A small sound classifier, trained from scratch: norm batchnorm, widths [192].
Rows from block 8 of a small sound classifier, named by matrix and row number. Each number is 500 + 50 x the weight over its row's rms, rounded and kept within 0 to 999. All counts start at 0. Numbers have three digits each.
Before each channel's rows are labels from the 100 clips, of 14848, where the channel reaches its highest value: "strongest on" is what is common among them. Only what is clearly more common there than usual is listed. The data: acted Russian speech (Dusha).
# conv: width-3 conv, dilation 2 (model.blocks.8.conv.weight, 192x192x3, each kernel summed), inputs 0-191

strongest on: emotion: sad
conv.88:497493505482449511435521465539515438488406527520470470428479435509376425379480497476459472454498389474416449502422476491518447457473493499522512479534540547490505420561533570394479518533473508454457471355500415455450418556496401468401499472472529470532509531464489432456493440476463497515509514527463444419437391466388432539558482388489355547483500508446505596391408405523512500474469490511527444521502543477471455512514476539418470496493482436539505500508494463495407467527534476460375471443544491492396483484538508480548431478482419506402482512492440504552542503527515511542

strongest on: emotion: angry
conv.117:501566478537498601462507512533578462471501461559396434568477524565495430504503501418397487455491402571472471496450423425446499515541384380483533482529501453541518528536442476482510494491459471547488513457461379495501422505480501466495465443441454500509461492507495548539498389501525494469493493474433511480442483544467517456525453466493455505412471435520449559501448487360484469434498506481573394539518607569517511515566511437487473524522490456554519379518547369535482423515591460499484520469585554386456462475533529348567496424544445490456541494533432548521511574515490550502

strongest on: emotion: angry; emotion: positive
conv.4:503467451532411505517518574530535494465479498453496503427577461498517509509515508482437456444468479483525414589448538379571545528478401476420487472487452381465547470484469521523451512457526418506468519497656556588504525494459424521481308530532416558501485433536503496490487508476515378426421444490475499507507495449475554471449544441497471461534430546550546476483515463458503438553500508454472517476529514496489347426539488487513487510566562530480508386496518579498511467445435532502479465546414526578440527453471499504462538550527467463494477468490507617471434323482478501488

strongest on: emotion: neutral
conv.69:466484502513509510589488387419588535484506359568503497553404538455493511533426474600432572537425529485540580452532518500470457477478490501447476541560422497585576517383575484556524486514475580546505595512501367489516505503504505530538510566454485478500503476454514479524489521463513520508538565464505562509528505416506501509448460502454454551440486396531453369509511487493423425478384452506485512548434444438485507517546485516549473500487449530491490472588428449498515583480507515444603511578549509525504509518450503420527515491466445467509437403464520513516445617331480426490

strongest on: emotion: sad
conv.35:526531504512501503429537528533455471531500515549453511524500517498397546427445480588493465501491333495426504499401480523544481518486494481513505500552466531375460547433481526500487588558518531464501406339574489484467343562512456521457472559504481491483608522555415476492505422507474500502506478510451386442470478539429533499490459507617420491502475496459497487418435409448532520502429569453493531482524529509454505447505479544484503495485516503443571460442523519551426468505503419485490473471521512507429536519576529506545493547507465352408521605535502445625604529475512562518

strongest on: emotion: sad
conv.32:525523498517448520472525512592555363508455502500482458433482382502446460481529484424420405469477458567467477539430501384483489438472407482562521505453523427464493492503475524408398469491517492457447425410530504487506418512509405447418456438432470473556500497489497483512516398437517359500528490516491436429440426463467448475587514469465443502486412469477541542449412422495516498490528520467541490522577580517437432484521458523510436487508522438583517389514554497454437433522567494498414497412544509495457490451568528430514464457451403488382530495549453537503548464484565520504

strongest on: emotion: angry
conv.133:547449408526508509463505541554546487486464478512510566468531523492488476518496496381443492487510415523524457527577540444509433552501484514422535462478391447499598505462404536582481507460536393550484505446512517586467514476480519486483420443521460345441478473520517506415514474494497477450408585359501510451574493473452598422516541489525543450567490544523533601475568526494521522571479476512495504565463475524473485501511439548479566511607501535538494409547551514440421479438482562544471512550498418497520533494572503437581466509510507482457481483508563577478471513614315426463

strongest on: emotion: angry
conv.175:521389479518543483513496451411501497533484519435565566539471494433416457543522515483428533506506484436545496583592520490602505461504521598397485513519376520430510428496485528565518545483502436493489507463501503530547512453570509495500506480386466502414498505571559542369539558460430607465586587370517592497539497421479527481421538429462521497624466550412530491448548510547510483503501470515552537501398469498519539570504429486422547534563488582612473426493486484522442513438463511487512547540466444566539592522535554531541481481479496508517453396489516447489495553508459431514

strongest on: emotion: sad
conv.38:504532510478463504356512440587518460482436479552514436400470370526433423406394500471486508455538339489484477501469454518500422433484501505517514512573519577451502499498555542405522521533421549407469417325542455433515373538495415507460542432488498461515516506492434464495532471478494485528478547514420442493396474482492422540524496471474352547517458502490517480448471446612518495492474524494469480524502543491516399511475495538432425457478502423529539491531489452517474495538535444485457489355512458483481486506569463471518518459442499533403499521487478509544496499445479498550

strongest on: emotion: angry
conv.116:474550480502430521475533577529636482420476482535463427468498427555481483522535416414424462496470527538502518516427529384402529500515406397495508511540432403552498585493468499449479497506516421517459510512556438456542482523418413509485453476506444461540500408470513448514489471402554410476470495491489533543525496504465525395529497451442412520449483364513459509476414496320502465518481472467504452539548523497537440473529448506497439539562462454518494380547531438497534486499530485550484460511514573437424473493541530314510497565468471573446501472486491568527484504459508506502

strongest on: emotion: angry
conv.120:502472463525487536507524555463480504553497529519480481534598495494440520493490382556396502506452490522495380603411550512581485412499486398436501421542456553480489443450453515575580606423466504438506498483562558546513523514543378442554510495543469471471521533550454495428569527512567583490608528533403528561480430523470520525424547450545465519581415513548398485425520425483531458503429497553527508504455470542445417426567519494504526576538627483542589422427538524502524490507502504489508576500486542482452557499498551414520578423495514509454440514515506524537555566498561570505

strongest on: emotion: angry
conv.145:426479506538493530573472449569484461478450501470365479586463499445494521529492492483448561560426593436512563456555507437487459432571438518506485532452561450499501451584360510533522505303506573536538512496417457465419527500497483463516552429497463475455434437317546515513487517519446485511506531474523551506539455482456458475548481524372566505481464380497479479511490476549455454440434447500464484535532559521372552552497435475511510505525522472474444437469468468510481554502607562485562525470513496481480453438523502492534509414504421450496474431463438473544545569421489461507

strongest on: emotion: sad
conv.169:451479518472469413478511423569508450504385513458489494466431381383421496484503503475482428500493516432515491496483511464470416368456472500501480507434541479376425465520441554428461502494481503387400460413500507549465409483353425482474479468450407450424423497504542452413504506461438453489501474399496470465421440456392494470540525407460468507519470511385534512421462426496482509468510449545479496474533541515415426474446507492424511444497516522549511487471544501504435471531481537460448442421495510520430496491501518507502427463402415463433529474456498478494422449485512521453

strongest on: emotion: sad
conv.172:532559531482441531478482484531525448469446503533544454401446486535476465400405479505488493468446365504464492511476440507494485524515508521592496519494555524433501515523514508368467496509460532409519362413546496428446406608547419422384493501481554497524528500530443453482525476497512433510487558556443377408434451494483416579535507453492415504492507539532553498424440502578506505554448562460481543529524503479503401501466519598485419454497528360567533503548533473570472479563498451560412480458551441488420504511599503481509473502518539488406530535510502529440507411480479480550

strongest on: emotion: angry; emotion: positive
conv.151:452509576465451453490464487485493504524559501486524556424446502489486498536572561481487506432498490481521413583512408459353382489443505455453480392544553557356449580444481593517509520535496539495450483515402507433563486543485532460487538399398468415456547456521525562498461512492517499483466461517571498525564525505446424563492462526353399474494500517548510455517450569542496479531489458509532474499438547502483498344531489496518509475519441533511470463449507389599443516433528460453536386496550522523491586526518541535445500413509543514533421454487489478447418476414486511504

strongest on: emotion: sad
conv.51:512385542468480473495463487566453449482495524472480501394475410449514616489598487467505444533472471482449483472398511405467507431478419468558523485437607453454487492507458493476435466476510521424469443472478555495472414511430482466490452527422543427581498471570535474460549461453456414493584457531459439376420444478493440490646551490459481540493442494499530531474448422470490506495516526504584553505530483603419487474509588514501582433489574470582500427475628493458490488596525475494424478466561445413477543448533497482504454501423489441449585495554497487448527457517571520525

strongest on: emotion: angry
conv.147:440542521502487493501462597475582369473506515487269491438513450498454523503537476473558486441605403547500512491390503503503527547519485265471530535481430490525510463464379435458507504483492416534415530448492476505494485478510369526504490526555510471503448519530498486507477492489499516550401510460488495512511477500418517446458456432560424467483488528421380503414401476390526501489535530519533436510550530544524442473530454414412498501508503498474473504524507503468457536489523502424504493505474512386475513478545525491457485550498512450426536578509493514505483504488426516464

strongest on: emotion: sad
conv.150:483517434507505427479497517522513490524409491419560476534391455470436548298437500493499460505393488475454512500514500484482515492532474527491474515507513436398478503512523440397457399549519521447499453453483465494444423457531502471461502532522488529419370453448487515531526513519482469454467417476458401448391415510499472467515443474502576390458495450402532455524513496551426486521512555506431514441492503500454459453525496479492517376497482445481504498520528496443438488520453463531464481439484524521415492305529440501401420536490488535427491493518565454491450438496488496367

strongest on: emotion: angry
conv.53:557507453551477577504509447447613520612481440557492467493487508508381422556479464470400498469505496541496514508446509413490586511520442396478514520591369514552530442497549520508522525494505524486459519393558378450562444577490415468526481504474451529536495498456512488422475492465552508483581550461514568580511497468475506479511464537451393494555441497525469502451435415408496454524429448499563521546490443495488474539524451519497461516543476485543589354554503344493460500513514481508480433513531571549513582513586530336567498484483450530489465447474505524481531556506510486551

strongest on: emotion: positive
conv.81:511447527389389503525525358438451551403482503378533472606459544483453538462501452482510510482464478401414477494485458461539459478500439512512445400502564497439541473503564473482557501556496478439497527515455538470403490554518602441539347487544533484521529398560481574443636483526487484448532507564468502455514486439456364457496468405535548559503447521486527468500560485457491452520536562543533525440476561522525528446540572488519556476427601475531489482452538508584489489518474431510472534508524427409430502525549486503476425538451484511527497592485503425416501539481530457520

strongest on: emotion: positive
conv.93:531474448497549488530500505473470548445541502472498611517567535554652553573482564410523494469631520578522501539502505461532534500506498450541523458458570490515494509585436507494507499426472443493527575511492527597506506535490551509539486465489500471562498496407555518508547525569520479400455483564573511557523648510556500446506514533476591509546485516527514497567519482456605522549515511468448502462486467612583516488492619499524536664491575522426436500457541502577586492572470545597501541458423497424630485507542498479503556527458543461625531448570502477452535513526497516543

strongest on: emotion: angry
conv.161:529558444597454487498461574504462473536487521488436461452560515502509557483548505512485476423558467546506440673471458504568450495503499452499580415478501478461406573505504435519567503476469428439490457452425479562541411434519456564512485501554512510487489506481503539519483514541562541490486389519480494565409507610510557487459543457560537480556490520478488549521505457513454487510551537472555491463519547527500496458508506452484513535563601499547507491448499380539510491556581495586502619391507555522494528485548533488368524494510498461488559543641501491559603543591532675428

strongest on: emotion: positive
conv.22:397519512444492443470542414500511467467514502471237417476503452446489456536578488498497476482575510529497498481458516484530391489381485409512521490449462461443388438509469476531504520505532491436511469468482415509450431459415504528509465425501470431565454488520518491451432502466443493523490472502438485475422503446478520442568535547529377479409464476452398571512520357425512534483509437557551455481502507531532592475403512448470502471416482582497452481482494458469516505449502505483507502457516461433517499450459500515487520480445373399526516506473402478496543489537536497501

strongest on: emotion: angry
conv.57:514546511512521496532490435498608437414490387555512441565495565583522446444364482517434507490483526496507565554619456522445429551518492500517469566567421500530509573439559404513574484550467495540562514522475376504526522460573544530496509518491537481469483461444451533568503514479530497543459606413444520520510505555520522524511562443467525500399529433486456474547564547498480498605466494486552426548415479496475505451527466515489487510510504452495481483673441481464545497506550488642485588553604505416475414501560424423490503529512449523459520543503565549517472594482459481450

strongest on: emotion: angry
conv.62:581492454565507434484478467585543472507514482491557563453398496419488504510463488458521497493523448516523506570532504501587512454418472518495522507506469487412467533283384558529433423470498449475503428510589524527529418478529548569533495494562510500554420469501468511472482456439489490470441553512511536522465488481540535474526480521452567543526490531522541492515528457455554529591476470468476532478479422621543524488500471512519532428541564498520515457572566478496465483504367491591510504445469393541530511465646414519395561513421554508456597521540587477462508406491430410550

strongest on: emotion: angry
conv.52:501415459529480427441464471543495452535518491476566517509367467346454460433516520384480477510482489464516506541550503374501509510508396517486481507493513405367437530448472519492448336477566521490484454497513527436552442522532514501486504477491470510505419411516456524488466538472471416388496466479610440506506443505515442437514498544403512460519456488510509460485492516498470490465456488490449584477479446542460507381475508479511476409504506505519502375476595486481457482511437505503497432469467464587508554455566474489413491480452557545400527424486517470491444422389462418425

strongest on: emotion: angry
conv.75:551525421605470580462484543565512475476484500494422487498581529592537513493519501450417464461552436545500454591452517452512503523511450465502571461432522451503480564528418464513503570440393382525497486458489429601496471504524388489505483459463473480487485515503520500547470465552521487434469425506449508504455516632462535481479525392548496474528474500451490581498494487490497511498522527491514385484544540514539456522533510405485510585601562498568548438499499439562510442507539519600489553439514533420462455480503562425509493468563490377522531484655464535535597544536477670530

strongest on: emotion: angry
conv.183:499503471567507499565504547512491480505385513467457413511469425477439477426431546548487526544496527411508479524497509510492359517525518521424466501536525514423408532493528507508562532476608555509507493501515456538478553502541430504463558458618455502363490549345514499444440554476420547502475536408371509516534478485476576555424434440496487539552521526460482506504517607674465484524446494595448485469529505457486452454516461490459492524595516485491467508467382552417486558466544545489540544591489556583450475425479507486463522498519429474522444475452488524585499484486430460531

strongest on: emotion: sad
conv.80:545495549505456529510522487571579349467432480550498471474438443495443485480530410485415473494388498511490502503468489416399475472498444496541494536481515458443526476501527534449485481468487532480500488415529466468530422528510447491437479500364472465517503454460519482493535501490498405551584509518495493446484443497465371501584513464457411534465458428500517505499423433357497497500508540481555502589535535495381445480530442546506452488495491392630517409574528462506416496561606476538474499466591480476391480491520497341564469426462438507425520468551476532511514529482545523518

strongest on: emotion: angry
conv.158:575536470573467522457473503510524441530506525447439374559484508491453509482486558525445522487557390496518506499433507445494452478393475440475548514550374491459436434570428419521443552432534591465502366502544482456528438420527495545497499454489404404510380535478491568461475430478478504502479451423471539506469509444451548494559495493458443470545465494463433532519501474498474412498492425565493525441550579527487537505561437351485511473599495492437539465453526435474444516486474413483521476430526566564485563399604500546427515454499466433498494514516391464570558495516474550519

strongest on: emotion: sad
conv.186:487510391539503445492542492605526481509435504506655501508457399495491461393387526450504466516481523480528539601662532477507503499495444580512530588527531439354467509467548465420494468486520498462534430490511440506507442396630503498446514469542425563502434403457522523545536556493511439446533465461513434496437483473532448464507506480515537390462467514452556445535632518552524485582516518494468525469505503522482470360466508475489501508504511430534485492549493500452500450574484492622465532431488544563480512387541526535442483479455479540452581505497573469504499480462506523465

strongest on: emotion: angry
conv.168:522466462546523493480456459475517502549597424495476490519485547477494424518540531461355507495514497541550509564553466349519514509477448509431507478535487485473457483381511496556507440516507504531492477521468524475595517523505582554491480466321542495426456484538442551510497497455466496480392531451609507522602527490537532478436500564435528450575460501510445508493490534417485505461510522523530590497444423506514547479540487445526486496599498544576465389484521442475470499509506540492508551455441407550561586493582462413378521476492540488489510424537413483431474542500318429488

strongest on: emotion: sad
conv.185:504460501490436421476508505569528430503435492493489481414438339390423499460501500441495376490468454479483478523452509451485502447476454492511477503415507437335472465497431530433405453468512497418343458419513511492526410512393406502412457500479459433489436435521507443421497478455475420490522442462464433435437439468445482452519505454489455494515464518472524496405445422478481499464514523483506514497573502506479400395480494530472502443508540475537518487494585499469394432528477456487428448424499471518449508450522515491496454510376447458418534509498492488511440429474514491502

strongest on: emotion: angry
conv.101:541434460523434535446522571383515514401506453470439509538625535543497442479548527425445497499505447475505420575541522475509422510510502513394487461491441442496502509511382538577551600412417354506519477493511521592532530513492469490464377412479475466470473464567533531432505495531439494436389547424503560484527521546472590433442551364543510494581481532499511522495586512445502497529543462520514509544467513506593476496548502516467516548587474499534512415513487531511508486434498532603541595470501426497456534479491533417551506501539497496530447459526483504428489568585395550492

strongest on: emotion: sad
conv.31:454492497481477437404501467582511450552467572447524470511446385411444467371492544475499462524468491478426532481514522494511395411439496556497491516488552494416430455569533485437450470533518538398437413457494485481454441450464451500441499393472421488487363495484501542484548496491426478492500434458482446361431382466491440495550493480472464497445478473405533549444491457562450502460505473540489498434530553519394484480480491467472499406475507502544500501477529517398408476561488492455452479444490523553464506364504492545472437494402391514397519487476492487510480454513527531404

strongest on: emotion: angry
conv.83:494487425545496563466470388464539450450491328511472470602503544527507485452423505503380467504456428482481501501449528472499512462504454418446465462530484530544547534387464424531529517491341517540499535500439476541478498499508498421531505499400409502431439479521458509564530449500532554448561500463454535473493481525484503524420565404482488514410494418517477444526480510448440442484509539547482452472527517524460463489648504449516521506516535523494544429504552442515489458516502463431482548528564511412450472482500494353500475479539447425454512442506535542493453677408436566469

strongest on: emotion: angry
conv.189:479553422415525500513455496487529516553468492499486525558449533552495504507534475484500439493502482512465508441428469495453587561578493463515518474450537485543485487521567535462487427548491386517424543441505507474377474566445458469470475574468522644471468553520494486564436505542490488390329414539557421370540471585447445520546471423527553482503516460374489542492459486503533531481514536506430461377545548534460441546525531486437472490424451549512503503495495493507491409513436506462449464509414445515515474509428438449492317565543520527479482513482590515474463494592454477496

strongest on: emotion: sad
conv.64:478468508469485435454511503553529406530398503447519458482402450429399493397494504484484441507407499465451521477491506482466488472503486517516499515455532476437446449521498509400454425515532517429393462460503503473498454457439433489448498485469370486453389462497517470476543500500482480493503468439459442412446326495437459478558510441475517499451492470391525515442493438507457506457494501520489498480520522523342442485483466504463493409454495490522499497499549522383392489547491478435453465433499511524430482362480518491492368497473423503331510481470519509497461496501529512383

strongest on: emotion: sad
conv.148:473445498502503391434488474574474452560430528442559476465420422350451508428512507490492460540429506491441514440496531479453468461490498549502474521456617482403464484526526475439475387494522560438452455450478509514477443479488442471476505492456381505494407493508492496442553510499448479452510423469427385351444420490506469502539507491477488485461497482463526501442500496529430509477512532504483519468509476560380446459484530488471535403483543482569521492487571503344465477590473461489444367511508508512483504373493484499475448476451458499394548475478511462492380416488517494399

strongest on: emotion: angry
conv.82:465486489498467550510510487607347479544497594489433499516562472543472453474573581536481477477450511442457451541546481513451473484470512453417485422490491474431380514605445539509422617397512511481519435496446497514563487386443503514449536518426460503523527605515515499517451547503380519508462457529561531528477516565487522553530549532513493540571512485479495606458475513505536502430542451496554475455550604486467499556468348439498470555529372526563507507324492437465563492434612518452497489519516487543523593546468549513512494513543523499526508467516485420519526518521487559490

strongest on: emotion: angry
conv.122:523446494546533485414512444630424387568559556480487508476484523479487394448501436511473476433469511418426446559512445505514481528497512509457470409503449518448397491556483578501499554423496469508507390515483506459539504501555509450472596479385469593463494525491478519485405523580443548484475473473586469502534489605469404579533504524492510489580550460511474546434500519569530564521409522525478517446429487401440473489524421501504443459521426517504544516508459411506495413455433534508441444503417340523490543491563511507479467465587553460456438479527544492534461472486375536473

strongest on: emotion: angry
conv.129:540608506614485585479455528499557487489525434512463372539500550637556487504520497480409505447528407584524522543512453406479538527524398464485588499502485446579502542492506351537474506491434457554529501495408432503492457504526500489495412477446502490511443494478453577659498413489598437508420484474463516492448517568506554479491487495507483497502473505519503526529487499466477463505519537508549452512522538521535539524583523405516507500564524489526525411520495342570515504498524489585526553421533543433490443461560494391449497500582478445507544505604479546468537575501421572497

strongest on: emotion: sad
conv.180:543479537503469511508500468570536357473449520522542484450464459508507516465519529493475483490467473514460507504465508394468472504504458528563495540485641448462503483546567533405487430459502584454474505396515524447512414560503375434464472530364476500528498491476534502485562498506513403509634515554474496434395473480486348525643565431390418558474446466486562513526411424455498496528547518489565499538535555525429461492500523582507451473431503435596508450553548490481490493600552447555448486465579492492429468481525507433528411454497472521479537456523474521468507525495581511522