Rows from block 7 of a small sound classifier, named by matrix and row number. Each number is 500 + 40 x the weight over its row's rms, rounded and kept within 0 to 999. All counts start at 0. Numbers have three digits each.
After each channel's rows are labels from the 100 clips, of 14848, where the channel reaches its highest value: "responds to" is what is common among them. Only what is clearly more common there than usual is listed. The data: acted Russian speech (Dusha).
# conv: pointwise conv (model.blocks.7.conv.weight, 192x192x1), inputs 0-191

conv.129:478511560502563515470604477509452471431500480469379495496494462496502489550476457501466399480506506524531497392504421503514565509504441556501555521497430527574500440510497502501497479450483504496491478514514478498481544527486502500571421468470562572526502525475501481511448500520496509506446457471503440418473476510476553503496477500449597503593477592484439473417489487527517485498546505523498458478431480498417506455512500501501477502572526528520561511511495503518459541507518474511537457354498535481498486434540424506425500498476466447458454485537485447480482489503482495462
responds to: emotion: angry

conv.25:482504473491506485474488492445499500505473500504500513522544558442502472471463467472474481495466492500582517558497536500482502538520457463494493555508500482454532459535505443495474453488522452482495498522538542457510454532494499529495481434515476528515548423487536503470489551451535419546459443494637493509467513478429555496456480487485509505441584482477526502503502424498468496488373520500498496417498518531461493516500500473506495532392519544543381481472505498408447502423557416515406469419425502509548563506511479486573464501398423502491503505482486553479423543498499479515
responds to: emotion: angry

conv.102:489500514500479436501454489517503586600501497478496502527502607504490511500499470474507496490500469421548500496510616504504473491507382377548538499490485493522461462450516507458446460513524419517522522514434460418499391500531431474492478500487518508561526499482502583554570519515564445494476507505595516548537507511503506504511492498425499497450525464514525504502469434454527547499473489502523474486499492460491565566441488446431466461415467499554552507501468512529514495497503527498529473537429504463503531501524517503505462501391593481476514488543563494497540524505507424448
responds to: emotion: positive

conv.12:553484510505564505535500475513518418528527503454520500500439507553504468433539473566523498497579501501433499581441555501514502500494460430553461387481498546497440545420491572417559548491505540499526483570492503449552515442579524443498516506429509475521526535480497570512498504543557512516541493494511513500501455500595559497503431539468495483522430502502535456526456497456504514502434491497486493523497444502402553500452501478501493436510499524527483478520473500548489506510437502438520547562488501480441470472456480523500551489534516593587485429392516513433486475519454466482
responds to: emotion: angry

conv.65:410486475474509492331565516414492470500499471546492570552500477516540451511536474405503481517489494465544503492497477512508542509561500534494518584447454504503563485560490496542497487468542334521502543369548490494501489546509487502526497479531514501449570495541492490539500535454493558425507480505488497449510505509489530543503565498468496384563491512521480479448493500526484473477507525520531501501497496456470492431505520512455519493549532514512389520501468502539435494518463545497515448470582467522536451436512536473526537516559518502485483548496429503521508512493494556527
responds to: emotion: angry

conv.142:510514469427551526510460520465532516470489532544503499566416433470475509509497498400499449538482545451508499516470405489519471561502510539497465525469498444496544449548483491502566466418497477519559478393491503494470535499501449503526481493519507526437367414503517519506499512489492566548527468467503501503508508393465510498500410554526483503566515468499518524518437522500535494502520499469473501530521517415545566473502491579456559477504514500560385534508517472513501488504475467523435403453515501496541521454499496434542493498600526562551433489501493465535493445496531492554
responds to: emotion: angry

conv.123:458502517579465513461524492505628448473536469513486522472502502503475496497514498542467584508485497497461514507515522458490534455457492493487482424474505538460499554479483440500507584525465530502507465600480501478413540510490537508563496506491507560521494497521501486486438456670493450446507502507355498514448475434565540466511503495525518493542499497480533449466536583452496528471493499459456489497479456520515509515527447436460550485542484491533511499485435490515444528647462516489491558573495484515529566528476511470487576523466526422495473499504505434502534490488479478455
responds to: emotion: positive

conv.40:504514523510488458558441501497417502476400504499421479418451490549519526493491499563473500495500470537538460534489470494495539501454567479521466492444495569413504525502498530485499432496501492440467486470494501498408472393524460500510508559467421540479525480465483508481513501493509522538594500477496504437495439489508445533488542527477470498496430535525581523408535491554507534485524498491463451523515384439552543475474544515475427407442492486502453525501545592501440495500394527500479438487472467500452409524514484494432499495557507512483540463494499506527504524505503495588
responds to: emotion: angry

conv.161:468508520434467504501493591403503496473504379583529563520445380461511477514540502484445465551497500483525509547480450503502491551500538517511501535507442491484554473563494472570509462404500471490495546457514515513439500503469506497535485530500452513428493495498527515546536502437402490499534486431577496503502564500460528554502417499500499519500553489565502525492548517519471439492522550502423518549521528494499503501502485507440514538501482446473461438534516513540598456511446549478435445450505492493560395501546507462539577526500500473522487509460443494521503458410491452528
responds to: emotion: angry

conv.10:395492565415543528409481495500501504511496501391523461464497497563501532533516523503419460489482539489499434483497486495528470448536527431515537517471447500530500490442515422533503545501498491467512472531500501489506506534467491491577472503448477494490407452529481468494528427500499498517473506500500466493499441409425500472542516434522482469420499538517395473604516514527466498490478496450573541483468482481475517522498516523510460521393491455480551575471421546477543408464501499478493377515515519474463425528439473468506446590504507474526499499500492520500484501470506442484
responds to: emotion: angry

conv.170:530616489486497498520566500521515449487511590461542538499471506435504445493472472461552491454501449469464500448522549513512453490506492523498504409475462499547494537413511447454581480456486517557511460538492455506464501526536411420470532523473542474557552583431501484506562502493465499491465528502499514455506520564536497507463475488553531433492475426456453501541480510521515507438515471466527519496500509436480522510499481482504561500549573407563438499600511462440531511475517450475584508500484526422501457376486412502455503556452500499517439499504509456508504491505493448497
responds to: emotion: angry

conv.189:496545508409560471506468494544597482472523518495535504503491499500501505570493524515532500468516464497498545440532538532517389433526467501469441512466528474489496499486550464505531525473434502494500501516497503519539496470501484497459482491443521497467500365474524471474484572467520508506507500533469489441513505375521487582462479531462433504474446488487526521496505596504510463485453442480533505500475489425544431389542559513503463521499521458441485460500483497457539502432521511511517434497502378515495454541512430507477391471489498499502494511391500569580521479539440502543
responds to: emotion: positive

conv.3:541523522495601511493609498504435470515527500428534500527482447574509503560580502486472448532465565550445462502520392586519502461516525445489488489436442537495510561416459586451547487490473507516542468519501507465549539505517492483503523506461536459545555528425483529551509502500496549500543469503467542449514502561562592476480487509507548475567484578490515438516447479457436499496465508499527435523526499490470568474509504559500475488558535499493500560474417499573556470497464515581504500491586496478487461484500501541521594523582533525502447499463502504496501479498488523470
responds to: emotion: angry

conv.174:416485511468502508518500567510406499414433461531514543519475492560468506503499524469500496485518497501562488540499499394523483526425553497503527463490489552482503550563511522498511478431575413539560527476512516522425420485580472473487468500525509410446499470500464507531508512458497500358568495477499572425501500528489436573497539514490475487472498479544544466509494466487463473542536528517505501510503502479528494498513525511485516465448505501442368508494516559484509405499423500512499418451527454503507422456506515497573515421525502503560481492493473486523498501504415536536
responds to: emotion: angry

conv.24:487420506488499502570483500516436560468509522555495442505499599504470527439496550489525494484517501525526526533530517471511506552501509433532535504446501429429498502533539511499495481438499498557542516500472471452487481515453447529495508470441583476527464492506409560533492498497505496409503491434560452471538428455509432477415463452540509501438548467498498489551449512495555520497514500517501500540386571441536525506508476533472560490484328455490485519488499492503495495485498526497500535518431467548500443506512556415519501505484501503541481496501555449514520484581406419491
responds to: emotion: positive

conv.105:549476523500502527489509516479493504494502480491512532559552511535468556493494560444454500515504502386518414634464480428510501558516543519521529495481510493467506535576500487515443522480649430503630578461502525475528479499496535425503523502521487477458487389500536481529503481534501515493555498453487577500496513484445475534563518531479482496474477462497520462497529452510460513501424515519500502497505489501512536580452488501500501498506504487494426521515463489523496415509507585501447415485534462469505512427496535466559571419523588511591484471497514458504529534489480526510
responds to: emotion: angry

conv.87:453420503467499473463496515450452476445522509533525508499501491442512522498415500487559415500489500515500475490466492497460556474497475540491510505499469403528543469494516479527511480506480551554519442478487485463452505468426503490524480512479532439505420496495454469521545482462491449541486477440563461485510438432640505481428494452550478500457511439494526491550495536532537498428526477411473568538472629501433459542461501497456494485498462526558484476502482463534504500508452424462489456490435482556491430503484509440485505476530427406485541549514508458504546462509421404500
responds to: emotion: positive

conv.92:467505430491500497495454437498464497509505544487486482524493501502512509520460424481408517460505460494535417450510503478480527426465497502500418464485489487508543430548468498475452437505494579490367464547487512464489500464435501455499477506485498510481525492453508421483499474524526494576453494411471500470503479464572469419476494504566509578373522498510451554518475451491518492482495459440442503455502478526477546478520535508497488466461439519495510447554486509469541507487482484454463494507424558425512521471520543519395425457499582504383464435501505455495491561505503482520
responds to: emotion: positive

conv.155:453512452563540441477509498492512494546501557530469562562581495470493484454443506517496547529500518499542545509537465487529469498461415530484502500478500523529459520591512474374497552515544491505489553519480492516467460492511542491479492468519522477485501510398594475475473503500487462497469509497433483498482489505459508399554655524515527503499455467546496521451543456500528533550545489569571509494435457506496477497539478585450460448500495496514449493454474542403458467495495503544512518534507496499373516513532488509485451453422500492475474509503455460564438521498497577566
responds to: emotion: positive

conv.187:461505435519515490499379491499501563513517529500499435505529505460563532475465497489424462500592498485532464452493497500496514406498481550543444490515461491528490390521467461471456488504531550516491541529473499516491455562436513521561415503469482566512522576490537468516546456421540491558459485440470432517529500552519487473499505433562498499465508448553429558476529499573587502602496496443503554434466474501486518463495541509409500550494499505456506486516474562499513439517514479509466508502509510418394535527473483491409457489509534423456480489512512513503479496438508502495
responds to: emotion: angry

conv.42:499500501512537486525431499494494472534439520512435467502483496546494513490491506418500488460487474422425435487542509513514555368507475463520481547514509467508487553419520554489453501598443450542468454538516511437509495508475545501448455466519511442499437446468445524521515472587519482513517539504518514527490427496474485487488379501494431488459525477495526497516461466501482553469538372509492441517502474537445551457433517490537427501467497503471506486541492497481537480576525500492498537511427503495456571497485548526441506464502507480461567538519490647492513564502514546452
responds to: emotion: angry

conv.106:509490544495503512503537498502501497509499475571465498601515462545561461547596495480436477450501466494480542521554469499530526498495495428535575516490502500457490500504498558425494481518514420535496497447508511456500505509586501426422452502566498423515579492512522521523480469423500505496553538493496516476431484534475524494546553565406543488501506508509497461460507474438461488477502522574505466512505464490477503497465496569520445490506500539477438445500481472489525501543384515491555443496466420428424500439567487461555551535409487500502512531439474541498500522468403502406
responds to: emotion: angry

conv.0:587546521478575493505538464504473465548525503501505501488509517560487492478508483441506498421441533455454502512501516510511502516496503534514475500422443521501531500437476549499621499424469497568527413538533531494500616465560416415502509516417498461543498523500498536481503482507504531518551581501517561369513509497513487507495443534515537504549505522423519503533472524513495493505454386496514576506499504362505561484498554497501502469566548464556499498480448492495468547496500439550512481493508511450489364501508502522445518500532507556505498510469501534508490507516481493506
responds to: emotion: angry

conv.11:477508463507509502463533523424481478501500576544462518568538478490498448536485480450500513501482499497538546494492490498485491547438426555474555586498503544522516518619561500489499586413497513512466498464487488506484545519510520501547450443553502492400403471497534459492499507487501522507520469506471473487440500499516487508492563519317515489567505447520477507458463497490520516397577498503474542449436513488512496471497500502500515499539531523516501502420511498457458502530396520469488447439516498540500461437493486465504491359504500519530479579499427521528506510480499550513
responds to: emotion: positive

conv.182:638496508477589521439580471536456487545535496490535512499502510618535493462504500477501512462536501428498464490603481531518533500499482496494490500480443502456503515496508560471507495403493502531493436528532567479487606500501426442470496498466616466544539558395478514489501501497476571500496507478485528394501484589503602481398487557526508512539502496503526501492542464504453504474479498500500473522503500427506525500520526553520526501555587488499525498470503549502512512499421433495514459442560506497435473480565500559495500523540496526461536541495493509495507529499466532519
responds to: emotion: angry